Weights of a small contrastive image-text model.
Model: 64-pixel images, text encoder width 128.
Training: soap at rate 0.0026, batches of 128.
Rows from block 11 of the image encoder of a small contrastive image-text model, named by matrix and row number. Rows with one number belong to one neuron. Each number is 128 + 32 x the weight over its row's rms, rounded and kept within 0 to 255. All counts start at 0. Numbers have three digits each.
Before each neuron's rows are labels from the 100 images, of 14976, where the neuron reaches its largest size: "strongest on" is what is common among them. Only what is clearly more common there than usual is listed. The data: photos with spoken descriptions (Open Images, Localized Narratives). In brackets: how many of the 100, against the usual share in percent.
# gate: MLP gate (encoder.blocks.11.mlp.gate.weight, 256x96), inputs 0-95
# fc1: MLP up (encoder.blocks.11.mlp.fc1.weight, 256x96), inputs 0-95
# fc2: MLP down (encoder.blocks.11.mlp.fc2.weight, 96x256, transposed), outputs 0-95

strongest on: text has "table" (30 vs 12.9)
gate.142:116139115137109168126177076127128149124174138143140104109102135048134121118146103115228043162077122151115212117116102123185138114108192133134099096107142183089115120113151159099089199078160130104126126096146080103175121127071107158121122094129125140113122182126089146099134121165111128139
fc1.142:148111129128127107140087169086155174103139112107118086115137120156091081162169131076069125090107139049128125147176138147148137113138041151154178180114163066188157149139134100098154158145127139147108053132142117146091125125163157126128158151152153139145067121113155096144140127021149121146
fc2.142:135004139144094108145158132172117102145166127118117150081128123130144120154094141141123100132095104126178128154112099111155119105190169088188118191151025134113150085188101071126150157165110111148096116132156126148061128149168087137108152167133101077150119134141141139145083143119123151156

strongest on: text has "black" (41 vs 9.6); text has "white" (41 vs 11.4)
gate.183:158090165108135124106072117129127136191118095114172147131096151056104144095129176090151147084120148139134139099151100130111145145154134124148159226074134132108144168094078136088094121119125147036117158189119127107087153123078120093113200109138137120141139118091120120094119141175218135101
fc1.183:142192219123154120164152126159098098138127106135155129225103114158099164114145183126140123137114124113141175160112107123176151106124106111201158169064146085140135110142192084116120117131097144101142128168132126123165130099153128149131118095085116064109199091124125114162116082142050155140
fc2.183:126166150109166104129086156127126156107096155134106128105151103129116171173096105108144191110164127165105122126101043107139116174131098184104127082104197081134128090177137108159168159156122153167116169151143114106076111126113144067155127134169186184137077110132145089199112145174107185100

strongest on: text has "sitting" (39 vs 15.1)
gate.44:157140131130082139069099139120154129180094165128140148138199073125110189099188147091133153128164095125134177131147127132130105103129136094091138134102155098054127134112131102158080057065080088125122130194180112090126099142151157040125136125162108092088186140138141121172144146113151125107
fc1.44:148078142110180139142143098135122102156171173111076145130059153132125043115143101119136127147106122126115100090124114118158174144103113178209132119134143138172060143133087141103092155216122195093135082105140115136133173095121106154108158132142104159114135079083127079132097132170165157187
fc2.44:150140051138100103102183142168098152137095156142138147114147149127056154109160090086170137102128133134199165179140167151128121172052164127150095136137206156131155130122148077095126132112062112164144134135161126093189193112125085145182127123160093143120131130149161108123103109122185088110

strongest on: text has "trees" (63 vs 27.2); text has "sky" (50 vs 24.5); text has "grass" (37 vs 9.7)
gate.164:165168113125153035107118062135168130109080116133186143148146133181110052099128114195143109164137104138178096112139132092138147110107152120123132146103093175122089114131055116122143130110113103169123143142157127069139129127137094114135143122174169136111160173116098177098099140210066074102
fc1.164:168213105121094154164156090105159081132072130117117131150136108169094016081146124145111144099149147127080076137198085125160130130115114066103083117189114098137116160133146150122121109150135107103165063119134104133091147092079161093158126136119161104166154086139124150134107157125132180105
fc2.164:120142112143110108156137072148181114111145164087093128095149162136141150106125077145092176115152180138095127117114160086143120118121112063144151162079081118123103166135089095084173050155141076113183104119149107141161136100132109117139085166086113123073095125140136210158178166169101182179

strongest on: text has "people" (47 vs 22.2)
gate.217:131134165097143111128160147154113124133178096183126143141106146089200237129142121183114069114148113135098089086163118082134125125150135115163127132161145170154095096127108087126114140134193157112127098085124200123189124157123138126098116143147101099141060140105135089129113117150110021138
fc1.217:131104207074168117096132132133144122126153124158117152124121136091190226138198160144146131107110109142164092093128074105147129108145142118161170108206129138101088163129119140152095173138176200125137066085114130118113152127126153155097047133119121132112082139161130078139128126130171068131
fc2.217:193141064179127100118104116128149130101123131120133123123126145135172100093114124165044122093144111166116088104118111129089116127057177090197171118102071097105099129148164128157120177173143093198139113130127141113179105182118100060160138120142143131090107120113124110154176115211163110152

strongest on: text has "table" (31 vs 12.9)
gate.176:116171161090090065174136156130133134117184145162127157154147125185095128138113151207074171106110079113140057086160150088110166077149143089094101103129119164117137143162110106123109122111181180116112103090127099151162093122151128149111135169188102230118120119083146114090114150131120135162
fc1.176:125114119121080103118125107094072209146143082108071127100125109143124148069104105114077155124171165173161163150080134117104174130145127141088111155094144127167153134090151122116128102069146117189110201159040125153112111092082157123152162167132107050169137120116084153115085146149121133129
fc2.176:128162113140105095143132092116112164144124098150115133126148072183047149139126128161179163100127119164144237096101107166108123138129135169120066080148161168134120145113145121174163141165144068144086104050117159114100140129118155149157127121103120144206103159165137144143127078080163096084

strongest on: text has "trees" (60 vs 27.2); text has "sky" (55 vs 24.5); text has "grass" (32 vs 9.7)
gate.141:109165129176143093177130124038135101139091158092139174173110213161094123125125098105134128113097094129106120128150107157141144141099114154136078117133152125132121107094129171165093086109145136078178149105113106080153164128040127106103137169133138152156141176097114104106065119119173157222
fc1.141:141091119077125114134102204196137142126127069118132113117135157111126179103202187093161119106161126144161141132095093151171145134175126143114083125143137050107122110144098065153113120183174137120099116122130170084125156111106123204150102099156123101134047146063132083107141167136143129139
fc2.141:123127129113075179140138163124084120162116111103121118199146050176143138130110218095202142139168118116166108117134158143113116068152117121148125148201154106124138135127117169099182133135113130109105185178144065143095128128142101074133153124137114118109124105178126163128106060165068121176

strongest on: text has "holding" (35 vs 16.4); text has "wearing" (32 vs 12.4); text has "woman" (25 vs 8.9)
gate.64:140129206077112185130103111073124155110183051100078152173158136152161159119127123147110121157168168123123128110081150137138147204138125142138172060163139101122145081119053086103101120185088105067125105159110115105072184090107139153146124169144126115137136163118142116124127128156142169147
fc1.64:168123146082150184122124100089136070078127136106104128105137147148146113145113116226129129142109141131129101095147161150062133076125148095153140136119132094116111128146128137184075084110139146192145124176197179107130079190111131102058176144130108168171161107089171090082112130096124162154
fc2.64:060165170134155096126117043140114122129132149141116134108081149102088068139130072104137117100119142205170150162166065146148132128159138076158182073146139147059152192126122124135120168163111108110109133118126104143123155144160132128110130115132170113178079119061111191115070102152165114129

strongest on: text has "people" (54 vs 22.2)
gate.89:171078084130137165134097129108179104139201122047142130173158121147168090094175118192120139094181078102112116112120128121137117099138162141138110178122123109099072070134110106142137130142137149085087120156118126136114131149126124136159152075105149106145125113085147088255122118120164146157
fc1.89:185144125141116155093079122167126103123196122149153141203177136101129082120134117167133116124216124104095073044160145131131118091152144057128128188138100179128108126085094138092164163093096193128097123136167158139101106193137120127153100103107111116128109143174123122091128091161142127163
fc2.89:120107149124152177157058154127181145096111138170073151112119087134194161143129102095119097136063131129048161143113117190157163137105082109103113109114063067090102155148145099159086129178139089121121103126123097184113158146168165122117136140129164123085132148070106125123096123196116085109

strongest on: text has "trees" (69 vs 27.2); text has "sky" (50 vs 24.5); text has "grass" (31 vs 9.7); text has "plants" (27 vs 9.7)
gate.202:083115100084133148139148102101173124140149086123157140080130123075156139109105147226131151167063179125106145121153136092113146174087120096140159139125091084071079021074155136111119127150127127161134123108094146112121101189177115160121166147173104194134106101131109156133119114135162127161
fc1.202:121119132150153118137201040134127119080075141133145168162136125190127124101130131162075117158106106108207094105115102138112074098111103156173124087090127137133143192112105160109090115112085124187167124111161161168128140082155174114137157074111126140133181108143139140145100149093143034117
fc2.202:184113165130127115161187105069180128132153117081139048171104126097200127157146149121087105128162153149130115106090155093170093125099106165170183162155128160133110199171103143081133147135118104111115139151153113069142118126079164152128213140099081127163117096158129156102150115176109156124

strongest on: text has "red" (25 vs 3.8)
gate.210:143128140129086133212129068111056119173077174117150100104112128091151119169146161113143158126168123080113144173142120163117132141137193058135133126076115146107120069118111144140156088136160099141133128113143144116137099100127056199118129167136179098127105119219131154083148132173142107085
fc1.210:148180153122157157169103111176127139112111190145078170148090127103132124151126098090117109171060132137135164117089116144131149100100159074106099135091103171126140116176131168119157112145192074143191100091138168144101112136125131169113153043209135095144126102105060135122112171108069110147
fc2.210:141193064195124113136130102152101131136187088121137107157133180143115112130136142160127153100153121136102175222086155206159097143160130122146127110123128132123068111059117139127114212146113148125164090118105152142171140087113162041166121107126156138141112076104129128120114192137120109130

strongest on: text has "people" (49 vs 22.2)
gate.192:130156145141095174107152060143106162105184120159113067128132124133131116134145112148141106100128065129172137080156102149107135091189086105145231149131118196091129145062098124058180123112110136124132118146092100087113113161139113031121103128125103120089174108169124142161161102124127124126
fc1.192:087114123109127076114171121166175129161097086150148140131122090150152113073121102139117164108093179187106165077207125123124089127130159152131094134154091069130091128201110110138153143125121108112077206095139150154140061157112132070172118170090123113151157094088133103189133125116149077113
fc2.192:153163161106092093104110118103127104157120089155140183070106147156127166164097086127149114159113122139131114195153105197142120098093153125121168128150126137096099121155159153128142085171128113142170119131152136103104096123185135042068155047091126121163107173128112146118150130242138096139

strongest on: text has "standing" (50 vs 23.4); text has "wall" (47 vs 20.1); text has "sitting" (37 vs 15.1); text has "table" (33 vs 12.9)
gate.135:115166147181122097060171136119143086169191130117094156157184107115102211160136174188144122125099129101164062090125021115133121110114142192119140118136115119114122160095065069138156136142120130118106123119159158101131167105143196136132113159103120134115113099173117120160080124128160127109
fc1.135:123166150168105103128140174124091122090115109120130145121122146134142183090156199132145055072107103156052111074120161150128067128168099097125131117156104174125146120115091107132156131138147179181128134093123194152156152148125127145124175088125099182092118114096169066173201133073124161119
fc2.135:121064159142096106127091092177125083119130176087144042124107102124150074149116122122127078123130085132088100087120069168118109126127114130141120115068099118148108115112112155123158136219156111126109150156102156088122172155165110087144151114067144182131150042053117120124132127106133173151

strongest on: text has "buildings" (28 vs 11)
gate.145:073144126120093131139163132155112138097093147134167133092179079139105165176083112107130047210093148141160081162093150136090133102118140093107105129089189148123082174057100156101168160101123133135128177060115132075108103172161141095125096143118068115187112144127105157116144123128130119103
fc1.145:131183125144137168165182149120101115097109121125187092126169086124152119198102126140148075198075136158138054139072182146116119082138115181113063103114134169134076167071097129069120144111114151118105169043098135075138115152158146109115094122117082126156122131129114134111145133100112136135
fc2.145:127183116171122122138093146165127136122152128142106157180115164157101138126140129068118161173129141137088105072125104154127106125093117110081156131104110139058128100074161104048193058097142075180137104061106103124189131031090118115116127120152148077164137151152110144140153145142147108121

strongest on: text has "water" (26 vs 8.1)
gate.160:176130107107121123091122139115077080091164086124191147138105124125128157092127050102121111154179091174118074105093131131151139140113169078105098118162131069086110106084146116116143129122123147132068171117100135110183178168135175129126161113110124149098160221098094212157133103169129127142
fc1.160:027121145108128128121148108104148079194114058198156135057136085101117138148081098099187119191125125131135142113078105159116083147174102114061113159136149099131175113102154138133135171146126089098106170104136099091099100139136130124139171110152127145159106180115087170118149097074141119121
fc2.160:108144155146139100137130197140128104138115053116089108088134089191121136098154087188185105114119134135123133091134129116130142063180133197066117170134157137088112060101121123093167084162190096139188146115134136122124158119135120089109086138098093120076123158204119075134155131158135105135

strongest on: text has "trees" (59 vs 27.2); text has "sky" (58 vs 24.5); text has "water" (45 vs 8.1); text has "buildings" (33 vs 11)
gate.139:110127142082183113076100084107127119116064104202105107134091124153139104099174052125168131048133116112151087152138093134122157091171142138140095138173157112127130071117094147147139141118137127116151206130133099109143147074115103070083102162148139092084155058148101156109110086108123126074
fc1.139:068086110078119063119125057102125148111188138202148128085159136097067100097125077088142096141168166149141116159103088132098152098081106114119139102169120101128153143084120110128109112106155103136187106125114126119177117058129139192087123122171117131180052142133141083117146130125144130172
fc2.139:136104128080136083167082154155162082119098089120137124176090122106095169108101160097129079169128155044118091080135124094142183092107113128142135170111150138136131126175110068057079132087146101105164139173147087107094124180197139128110107128103083121151045154147128160136127124099161130108

strongest on: text has "plants" (27 vs 9.7)
gate.123:154158119089092191138161107153101150097146154166149106167131091180082062090094135197107121088102171160120136125059152170126131163127142145165146124148112201088152107068113081129160117127156106134113140164156084163118099145136119102148159170118120166171143169112114181102054131161137137079
fc1.123:155112078094095125141086083147114162135096114204152096068143127193095013115082111157131119107174126141126122128117161154080120172147096180163124134162117175095169116084202064107160137138143133139159135141106109139093082119136143132158128101122084165112153141112136181129104159155150140142
fc2.123:057108132143109133120226104152175107147132119096135107061130060133137166126138077162082120138092136112091001116145072132143136138147056097194136114157132111163130099145158098115145160135138109132159108123112169130150137116142127139118086154122153115116108146158123102149160178152156074110

strongest on: text has "road" (30 vs 8.2)
gate.120:180156123152083181115088121130114114083098128077155135170138097107078129114126067135157111186076139118057145090195167187094136141143140092164079106144132134100073131119147160088170111117149208108180146103129139112132128146138123084105072140149132120140165085118121096154074101142085168116
fc1.120:166125110119136117120136155108128147054133097096070153187115161166150080057132072153123184091109087138174197116116169127146128141131187111066148155113158117094215105092103080071110141143152119104131144137141116168123108109115124146090121188132112134113158120069161164160142119095146170127
fc2.120:102082160151147128130191128099132105111129170144160168114135126111115181118162103078132110114118186109077168114132160112161114060109121089088058198107080069167145185104137150148108163145103091135129147199143126145107063131103141180083133116136123090135119130084108129146063103180148156127

strongest on: text has "people" (46 vs 22.2)
gate.102:174123094156117100168081105165187169094110116124153109092126139132138124128137121116055125102125091131139142143158134108147131106101145163187150095181095055124150093108094091113113162131146101113140064105106097122187152153119139080145171027132126200138117100101165129166180180094152155153
fc1.102:176173133169088166183095090096188114102137150118093137154203124145179124123121081146114121132169123134123126129141165109156127121092171146165136121146126085077131097087093120050181191148121100107171164136179125154132140140093172098177132119153103130131139134082115139168055124181146189102
fc2.102:106087104137136134113104137123212116135138139107172152155111118132137128165147130133202128082093145113072083114144135151057107118125106178146076085111173123140106066144108154089126137117137204158103102125192086168111057148165117127096144130183133104195087086154129121099185147109137132098

strongest on: text has "man" (42 vs 12.1); text has "holding" (35 vs 16.4); text has "woman" (32 vs 8.9)
gate.148:050163112138148150150179102107175154122058076080073160123108123149132102138104139170149114114110110115152058105119096161079118162163120086176113130097109161098188115094072125158158115132134113157093087100186108134178112127169167167124126146130124099174103106106113181089133079070138143153
fc1.148:119116123140125130127135081124077154113130119107162097157126135106178156112091132202107161129143104148062198185107125110135157127102086081147181126089128141117115074121112069074168074131143217097168168173201152107090148112125137165146155099161119092132127105124145101072086104101135150123
fc2.148:104118065145122088125143032127114117155113139124116082207122115070182092135130086126129139097121117101084150136132143135116128140087092102162113194140141116111141138110171180176156148080092152128132143119157110138114171134123079164216111112177073132076141047139119110129087099119120104150

strongest on: text has "plants" (29 vs 9.7)
gate.133:104099120077118056098117129214073090101151123153076138048139132154136185127146123100117097121176147166187189125122144111121082122130165118170122114144108104129115131111140090194112107124159055103113134199122114092092169137101195169116105112165082125110140149128144138120125073131124116118
fc1.133:126099128118120198163093120022094128089138152135107163163076103104129156116141117108096098097138086111150142134139140117144123184140130179094116145140116181164160094157165146127123123201175109134142104097151120146183095167065121126091167083064115090156148175095100144121106127109167185085
fc2.133:140124146145057168146134084184151152084141103100117094076144103138118195088153188092148108090155145138078118132151111118164134098103120152212165140173140134117161128104132161095133092163115045133149171126143083131155118125068141099137134159179138118106133104166134144058177196140113120147

strongest on: text has "flowers" (40 vs 3.1)
gate.200:083122093135135153113093102144086082130102126128145152144169140132184186098117091246123139108153179135149153115104045071130106096122096137153136152124141121130101057129151072159131108128098127107092114138126169150124078105117177084106128106144139160123087141057181086148127141149124162080
fc1.200:069105078107143092190070123189156164088118162106158160124110122153131133110145164178078084097147169102109124149129149081100148146091126177111110154098129149099116146192116150170097169153113101137126130170102175127098099135125152186049120130090115145193154151145159140179116186179121115111
fc2.200:098061090132126141201131176140151086159135118160159115131128149137160123146110159151052126114128107113157090121123123124150147109124100149144129158164117191152118126136117107101082132142171119143112133181130138129088059172190140199164131106080160126205154103198122177149150095151103158055

strongest on: text has "road" (27 vs 8.2)
gate.227:143086145105085086108141148240119107196113144136125136152136076133095159112149102106107123138121158144119101125130117112088117138139165184162167075102117138156092126128109161103134108020126172145115169108152131070120118147121155108055121096113126130086109134202157145098205118147135106126
fc1.227:089128155148155110114076115255173152111107125162097159083167114141116107085145139150111131067143103112149107153127124121187119099110056125139124079202097121170135089214128137153097117165108097124096112138109152088141127141102129151154125126138110155097197129113130135192113126117173150137
fc2.227:111118163126129195103111128014132131194141125117099183157136080143157092135133114102116078170080097107120164121133148128174144129161133141082134162130088097160120098128124082188136132172129130061164101124127092164109115212128126140146130091063140108099190124159113161128156093148127146099

strongest on: text has "grass" (29 vs 9.7)
gate.254:101070132140128141159167162052114124135122179105128132103159108123164135077089141092068103100165197118161150129064114159097126179101149137173133089124172174114117119100074087095140132110105142109133153115093071171140156111130183109110086144110119127125178145075112102180040130112151095119
fc1.254:058133143141126139123131128188141103091150074140115121111144135130108132137149096086062159139068151110116114134109045120130098147093098111144070138108157133165165104100146116120112119165121195135127086203080133125082144123114099146158153160084143149121097115114148125181021138134122187189
fc2.254:137112097131128075138172107159171144159086196066098123192137093153115123110131140134080181126087123103161127195140085094128097134106183131129138166091093120171134089035157128181042120080125086175152149114136195119119122102099136140130118148124104111157122133093111133086114104127107105110

strongest on: text has "grass" (34 vs 9.7)
gate.129:131057130127083115139187105090185140157106102155112087145124085208117106099127058115118108143150178144132101112168134116120149153104159111201135081175162073073133140136099133118122128176136125104057132151091089109101119188153124110156139037140147161095101128102160149147148136109163121143
fc1.129:135087156062104112103137175134117146095136153155111128171114123145107127091165215145170152134164201132119142104214070149137129080140144118108110155118185041121096093127109130124133109152087124083110113126091152084125147183106143135181082063174114161102081130122147135141155112134156142157
fc2.129:085154022106150110162170148126086176186086124120106143143117144095076102102101122147126116130169159140205130089133118130189112132113093102118115130182067121138120110128129095101181094184130137109169150208157142157167128183103107148088135138134113116150081155098144114061123124148134116161

strongest on: text has "grass" (25 vs 9.7)
gate.100:135130155099144104105080199064219110132137181104118136077180091123139148110165112145105123088110165152112167114122148046092153137149071144172095109089163159115103148154100119063092164069110130112164128100130110098110128106153084130112149139106148145128092169126185156137139169177159095137
fc1.100:107116180115122173125193025124121102119146143132059148140123138121116133096112123075196124173051141130132119119119107149173134116108171137066095109130055148160127156147115169134108121172147146108055152167118161138080119149108129154119111176101109159138076128112121129137118069141115077176
fc2.100:190156117105095175102087112158135115135106129117139101202134110129089107159082154097115103120094115148142099106136177180120161067100172120057106175123156069138182096098134127143080140129110116077116134088153096167119117180145110179098123110198157102063120129124115157166111098181166094124

strongest on: text has "table" (30 vs 12.9)
gate.18:110157123148131116120106105116107145109116072131142138145157113173089122120136112123131102129111112149114074141181118175108117197180150105090122128105025103081167123150153139155143107126093111120137077131119107192156159107118126013097119106062108167133132172137151093169171056101152116153
fc1.18:169078141105129069170126142097193117117125117118175097089119129130114163106104173098145091167152174124134188117074064079153119119070132129112124128116155194161101138108189158106092134102123105170155216099133121097181105120126136186138118132119165145111120152126083165143199111144079136125
fc2.18:121120131150164118077137147121101160183129091103138107159142161157104092128083141134052190071158103180133138107120175123184135157103129096042092202154151106141140122103136084109162190149135114141107186100109096148108150100153116159093124195135111109091162127190127129104143091075147129118

strongest on: text has "table" (32 vs 12.9)
gate.121:102137135110066131181133094151151113141123158120080161130150167072145130131102075115161075166119103138152111134142156090156109158107130103128121177096113158104151107053093142098129098118167130143092102083159108174216180090129167086153210150139078093135127128124118065149066131091144138141
fc1.121:188121118077166106128197162112085127118160141124136115136135099137129124116156208150099183095140133147124163135144128143026137097171120159033086096141126125139168123188111128124208078073090145101164132119104142117076111118094118147151110125125130119103168112158101161084098139127095110106
fc2.121:141129113140159152185150074124045094034134153091130043126152092133133089094150201126115161118087123162128144109113148127120166124142153149081112091130109115123132104123193096165164076135163088091109154130092122144174054118087132186175132125114120119117115162118121122168119073129136151118

strongest on: text has "wall" (44 vs 20.1)
gate.208:162126142168159149160141171152146159132150151122087168126148184051122164191173114052144055133127070078137121149094162129162123139119107053110120080162143150117098101131154162164181120142115132113144101117133137074070136104118142086123069091118128104117156095112142143131201121186119126137
fc1.208:127119118077132086135126132137143114160102132146146094081083112177131129084118104153119095140135210202199179101088132156120097123120103190143113107167181118133130106129155103099117106157164128186090182098122139138138079175080148142143216147129094141173114162129177145072140154074131133128
fc2.208:104132156130180076098076123125128145154102191159136203138138111136146100093136112128118143165129109074192167102117164143096163081205058129123121118134060119171151120103123124109119100147132084146140126097130045119108141127143112088052108163079157143094164125107117096179124090159099124153

strongest on: text has "black" (26 vs 9.6)
gate.167:177121136158109096059094120110164108150200071079089128137188112136139116127157128083121191101129113149153129157127143078142126134175151169096073112128101152112141160127120196151096143175153209106135135128114148089131138140084195158141142103154197115092156139095121110074118158189121121128
fc1.167:072136150127118134108119146187148081139128152199112123131116146146133157131083109142165088148149132134139104088095111071138140177158183119182132155104166165125138118126130031164191123085144090142126125147166117140187135084169111100183143140109076113113114133146037138163128092091080149094
fc2.167:132149144143203115102036127159150130097085143162131078130135101062196148134150100114125153062137134145135126164140110166107145143164122207113179139101137136068143127119158153243118158095138123160158140070138115148103124135096139096077136123147117146106097123069145103129156120151132158128

strongest on: text has "black" (54 vs 9.6); text has "white" (52 vs 11.4)
gate.83:093117106165090108060095082108081054131116149102122143128140145063093133101074044108145119160114119146156140127147123144137092140110167103147110132137106122108161193121135129123132116134136148134097098120103122060064150137168143111123163147161135153169115141172132124041115211157207144123
fc1.83:164095111123148153164172150127122074132119136112111132130151167159103126161121000150110122078093124067049192127162132136123121094132081118158119165133115117147128085070104161135123127107162133158146154142160109148126103083131124091116075152165099135123115133111098152152145120191043105140
fc2.83:142106090151096087161136220174105201089112142106152119131101110090136166084055152122178081131123117118104120090138092140107184167097101166097080066125129117098141096134127054153145102164111128106141127132150134100109113051133120079148153114188142132159104122168148115161128190135161133138

strongest on: text has "wearing" (32 vs 12.4); text has "woman" (27 vs 8.9)
gate.138:211088080155195131100118110154129121143136087140106154134092095166079133151143188112131129156182129156143128056177080119129124139129156046035186165123135143113182156142151042132163129157108137147139128141145104146117100138156112092153115078180104110133136102141136147101107137142148134111
fc1.138:101190123104127177101119114145072158144089142133130123129124134081146152142092198164193138172112101137096124143174122193110097100123115131145134070178149132181115114094124159165125149153156100134135087126101128142122118129143079198136087124120132169192095170145178150095233163151135164133
fc2.138:150108094167172121112096149194120067163132149165137100166147148104129127120115140123083127115125066149162194161100106152056121144176163044167130111050154160102172112089123109125095167134142118133098107133147083158129090128111130152144098087119125090085104134141134162149070177136166185092

strongest on: text has "sky" (86 vs 24.5); text has "trees" (81 vs 27.2); text has "grass" (33 vs 9.7); text has "clouds" (26 vs 4.2)
gate.252:098112212175152102122044127130134168119116161133065139096108124126119067108132141126107130165100158087120176122063147139141111149070130087139144130168109154097073131149131142124126188123069128168107096091124092149126157125109179053126139147162112117074127154089149162119129127187142198156
fc1.252:167216029127125186127153151122146085126138113095190141156143142133094112170113165135139112098139082135181079136206131104085153123187123140130119105084126112145174136145129154125157073108164109077167171112126134115153093126175107161162114143132138132149131082127120125175108123108098048105
fc2.252:082124131153060081102108136117132139138129180121146129103134119116102166133177155228174191119164129113104155131130067114106187082064116107063173142066156091139147105152093116106103126171151098085141115142146110161170133131105132169127123130161143106172175105180136141150204123133118111152

strongest on: text has "black" (29 vs 9.6); text has "white" (29 vs 11.4)
gate.203:056088163127191107089141121120073132132126107151144115131139125077162181089146111135141094129137146066165074142126106141137121100132105134146116126090125043135140200091187124088155175151131143074125095155084107140163154122139173113097172106124108126135180097156163065099104125151207137155
fc1.203:136074111153147139118170133127108124117123134058100121099131125135146080121147143147155102161110149121187116120109102135128119115094134127137160112191140107105242211120110098107161191132119179148069142072116152103134149146091185155089143102179117108158106145134149152066143174129177111191
fc2.203:077113164132114178122108117135172143162121114123147111135137078210110123127088123158141113142148158132082155092125167151122107122167110107159167134174122080113117133097124129092062168162108125131073162084114163189197152186082145136133113082063107124119189122094159149131109094062143075167

strongest on: text has "food" (31 vs 3)
gate.20:120099124165198208117175098171072123097147132146084130154162160126109138134154167130105131099106171139128143113098121113135164037101111169210083148113156125121120132148164109119129122054096089140096146142078121146185080153082128132114157092150133145165157153140124107124148190113078132080
fc1.20:163160113130127078091169132100166130158125146124220124113177164133115219122122169128146137101179105107106118116094170124121129145144141146050133164115129133092162083147134101112151136142151105152163133071076091114116089145131126155190118114158087176187102121135101068185085128136061128132
fc2.20:091151082133137138135167067108118121176126112119116185171118198132128116137103134228117076138174149146081160148160137177079121113117088139149122197140126144132125119123154152146105129111135213129132095080093135085067169143122145108150098091134109153140118130114110139119148151087096034167

strongest on: text has "trees" (77 vs 27.2); text has "plants" (38 vs 9.7)
gate.184:162110096161144101150065199218065161106201090159117115105113141122159144179077105171175101179134080144099155111118148169092119130168116090109062157103103137133162149104176103130134121114131069161128138100113111182116131085151106130159122168125115135112107128098152175088121124121084151153
fc1.184:114138121165063162121126164000113161151177130166126120170119071123071144134122112049128135158085107125103115169165133167093134108094125182143188158135150087081146114099166116105134121082075132116120142143133096100099081101105110131166114157148127153145095096113128098162132069096144128131
fc2.184:153036147137087147132105115153154157120114125153105114145129130167127138059110126152139059121132106108172101130126123108141128106152099131148191144126074178104141171075155108159139170113152113104095096078082079110133107127108129104222122124080188176106107145140110112107183130146069201132

strongest on: text has "holding" (36 vs 16.4)
gate.230:147142180124115085164149063142175138142136113022093141160099100141119159157097046185063120114123151130168139127140101173131103148152153107142145117114077155048195159124118138110178146118137138143161164155125110143105145104155172109208129104101096115136109106152125146115098144162133083133
fc1.230:141194163158131125133181090164121135139115168000110147189129128150076153128110067156117098139136077123119145162076125171143115117130115113123166132127077107118113186103150131105102118131115126085181089148175160127113131129148163125222100111094152175155100124112126143134130131143134160143
fc2.230:117115144128124122101151128118124155172142064088142114086057127110136132077144178151141080145146122186123089161118102124158125136137112040114060095137165132127110172128140164127038094122105086173111165164189112161078160156145147190162145139083107137118117143200154157140133099158128108118

strongest on: text has "man" (30 vs 12.1); text has "two" (27 vs 10.9)
gate.3:126132143195107162146115118136117114063127164137101163138161085186142118176080080139148146106088138138132079144193127154110122110099213120074115095110109095151122133130124179161136093162115135153135108059138192167136125111166125200128123128114068154126099113141176123205149130099182129107
fc1.3:130138132188114142116128135124106138107121151127170157151165086187139110142052103165132087134127154142099112192165130150096098117082172163096099133113156096147116108115116139102137065143131143186155085058104241120141126083173150189103165130132097148128082063161144098142145109124136141096
fc2.3:121114172131130107145170098134115142142108109159081104107173145164127114159148085159180133126161107138148130145127166129136090141069151140093126106148104133174112110101129119161120111087095099119055131128105088098164132102116113150184108135123144143122125000169129127215134191131043164123

strongest on: text has "sky" (54 vs 24.5); text has "buildings" (39 vs 11); text has "water" (31 vs 8.1); text has "poles" (25 vs 6.1)
gate.46:137147122115133167118139133148136070124100089128129125113154111118044158108158065129154136183152143105156086085124199153124103163152187137144088086150146150107082169111072111153125112100115156144142089167143132057134150122137086081180139145162124157098095148145170170160114077104078150049
fc1.46:099134136157114118142108116117110119074110058158119126174149123073112123150144255126165128186125197132125046151163096122144115129148077126141166127149144109109095148140136106117143076140115171162102147139113128057155109110114111069105098128162071142130152124152151125122125062120154141093
fc2.46:165143126103089151125192128109066131108125048133108123148110156126133129129124176111147161141098118154149090130132137098061180135117127093178111103165102050120139064121114108143194128152105127146113074124146135173130152045137096083135105111168104119204111143200136160103140155143093082130

strongest on: text has "grass" (37 vs 9.7)
gate.31:089193089101116130140060166164120093177118109177129146120164131142152157127147096173195131115076203106127073203137121158109120108087065154096161160148110105103105118128094088126119174149123082110104106157111121123165153120137114128130116193106112148125063144126120094157160102123047146139
fc1.31:130116094115131148140138109166073132081122130063169202114182121080167137140101157185148131107198118121161187139144151117109145161114215152079109105113133139102122153094188123113084145107143170166085165144133143109129098107101203135096124093097120112117203166164137123141107112116076128141
fc2.31:122133163168152105092139134145137155189144155115129127120141116111088110140144093146098109133089084082113117098129100198127137151117157130167093129163147192098111187140109128144108156165120130101133060121143128188148144192145113228164095066172132185141129182092119170120120119189143142067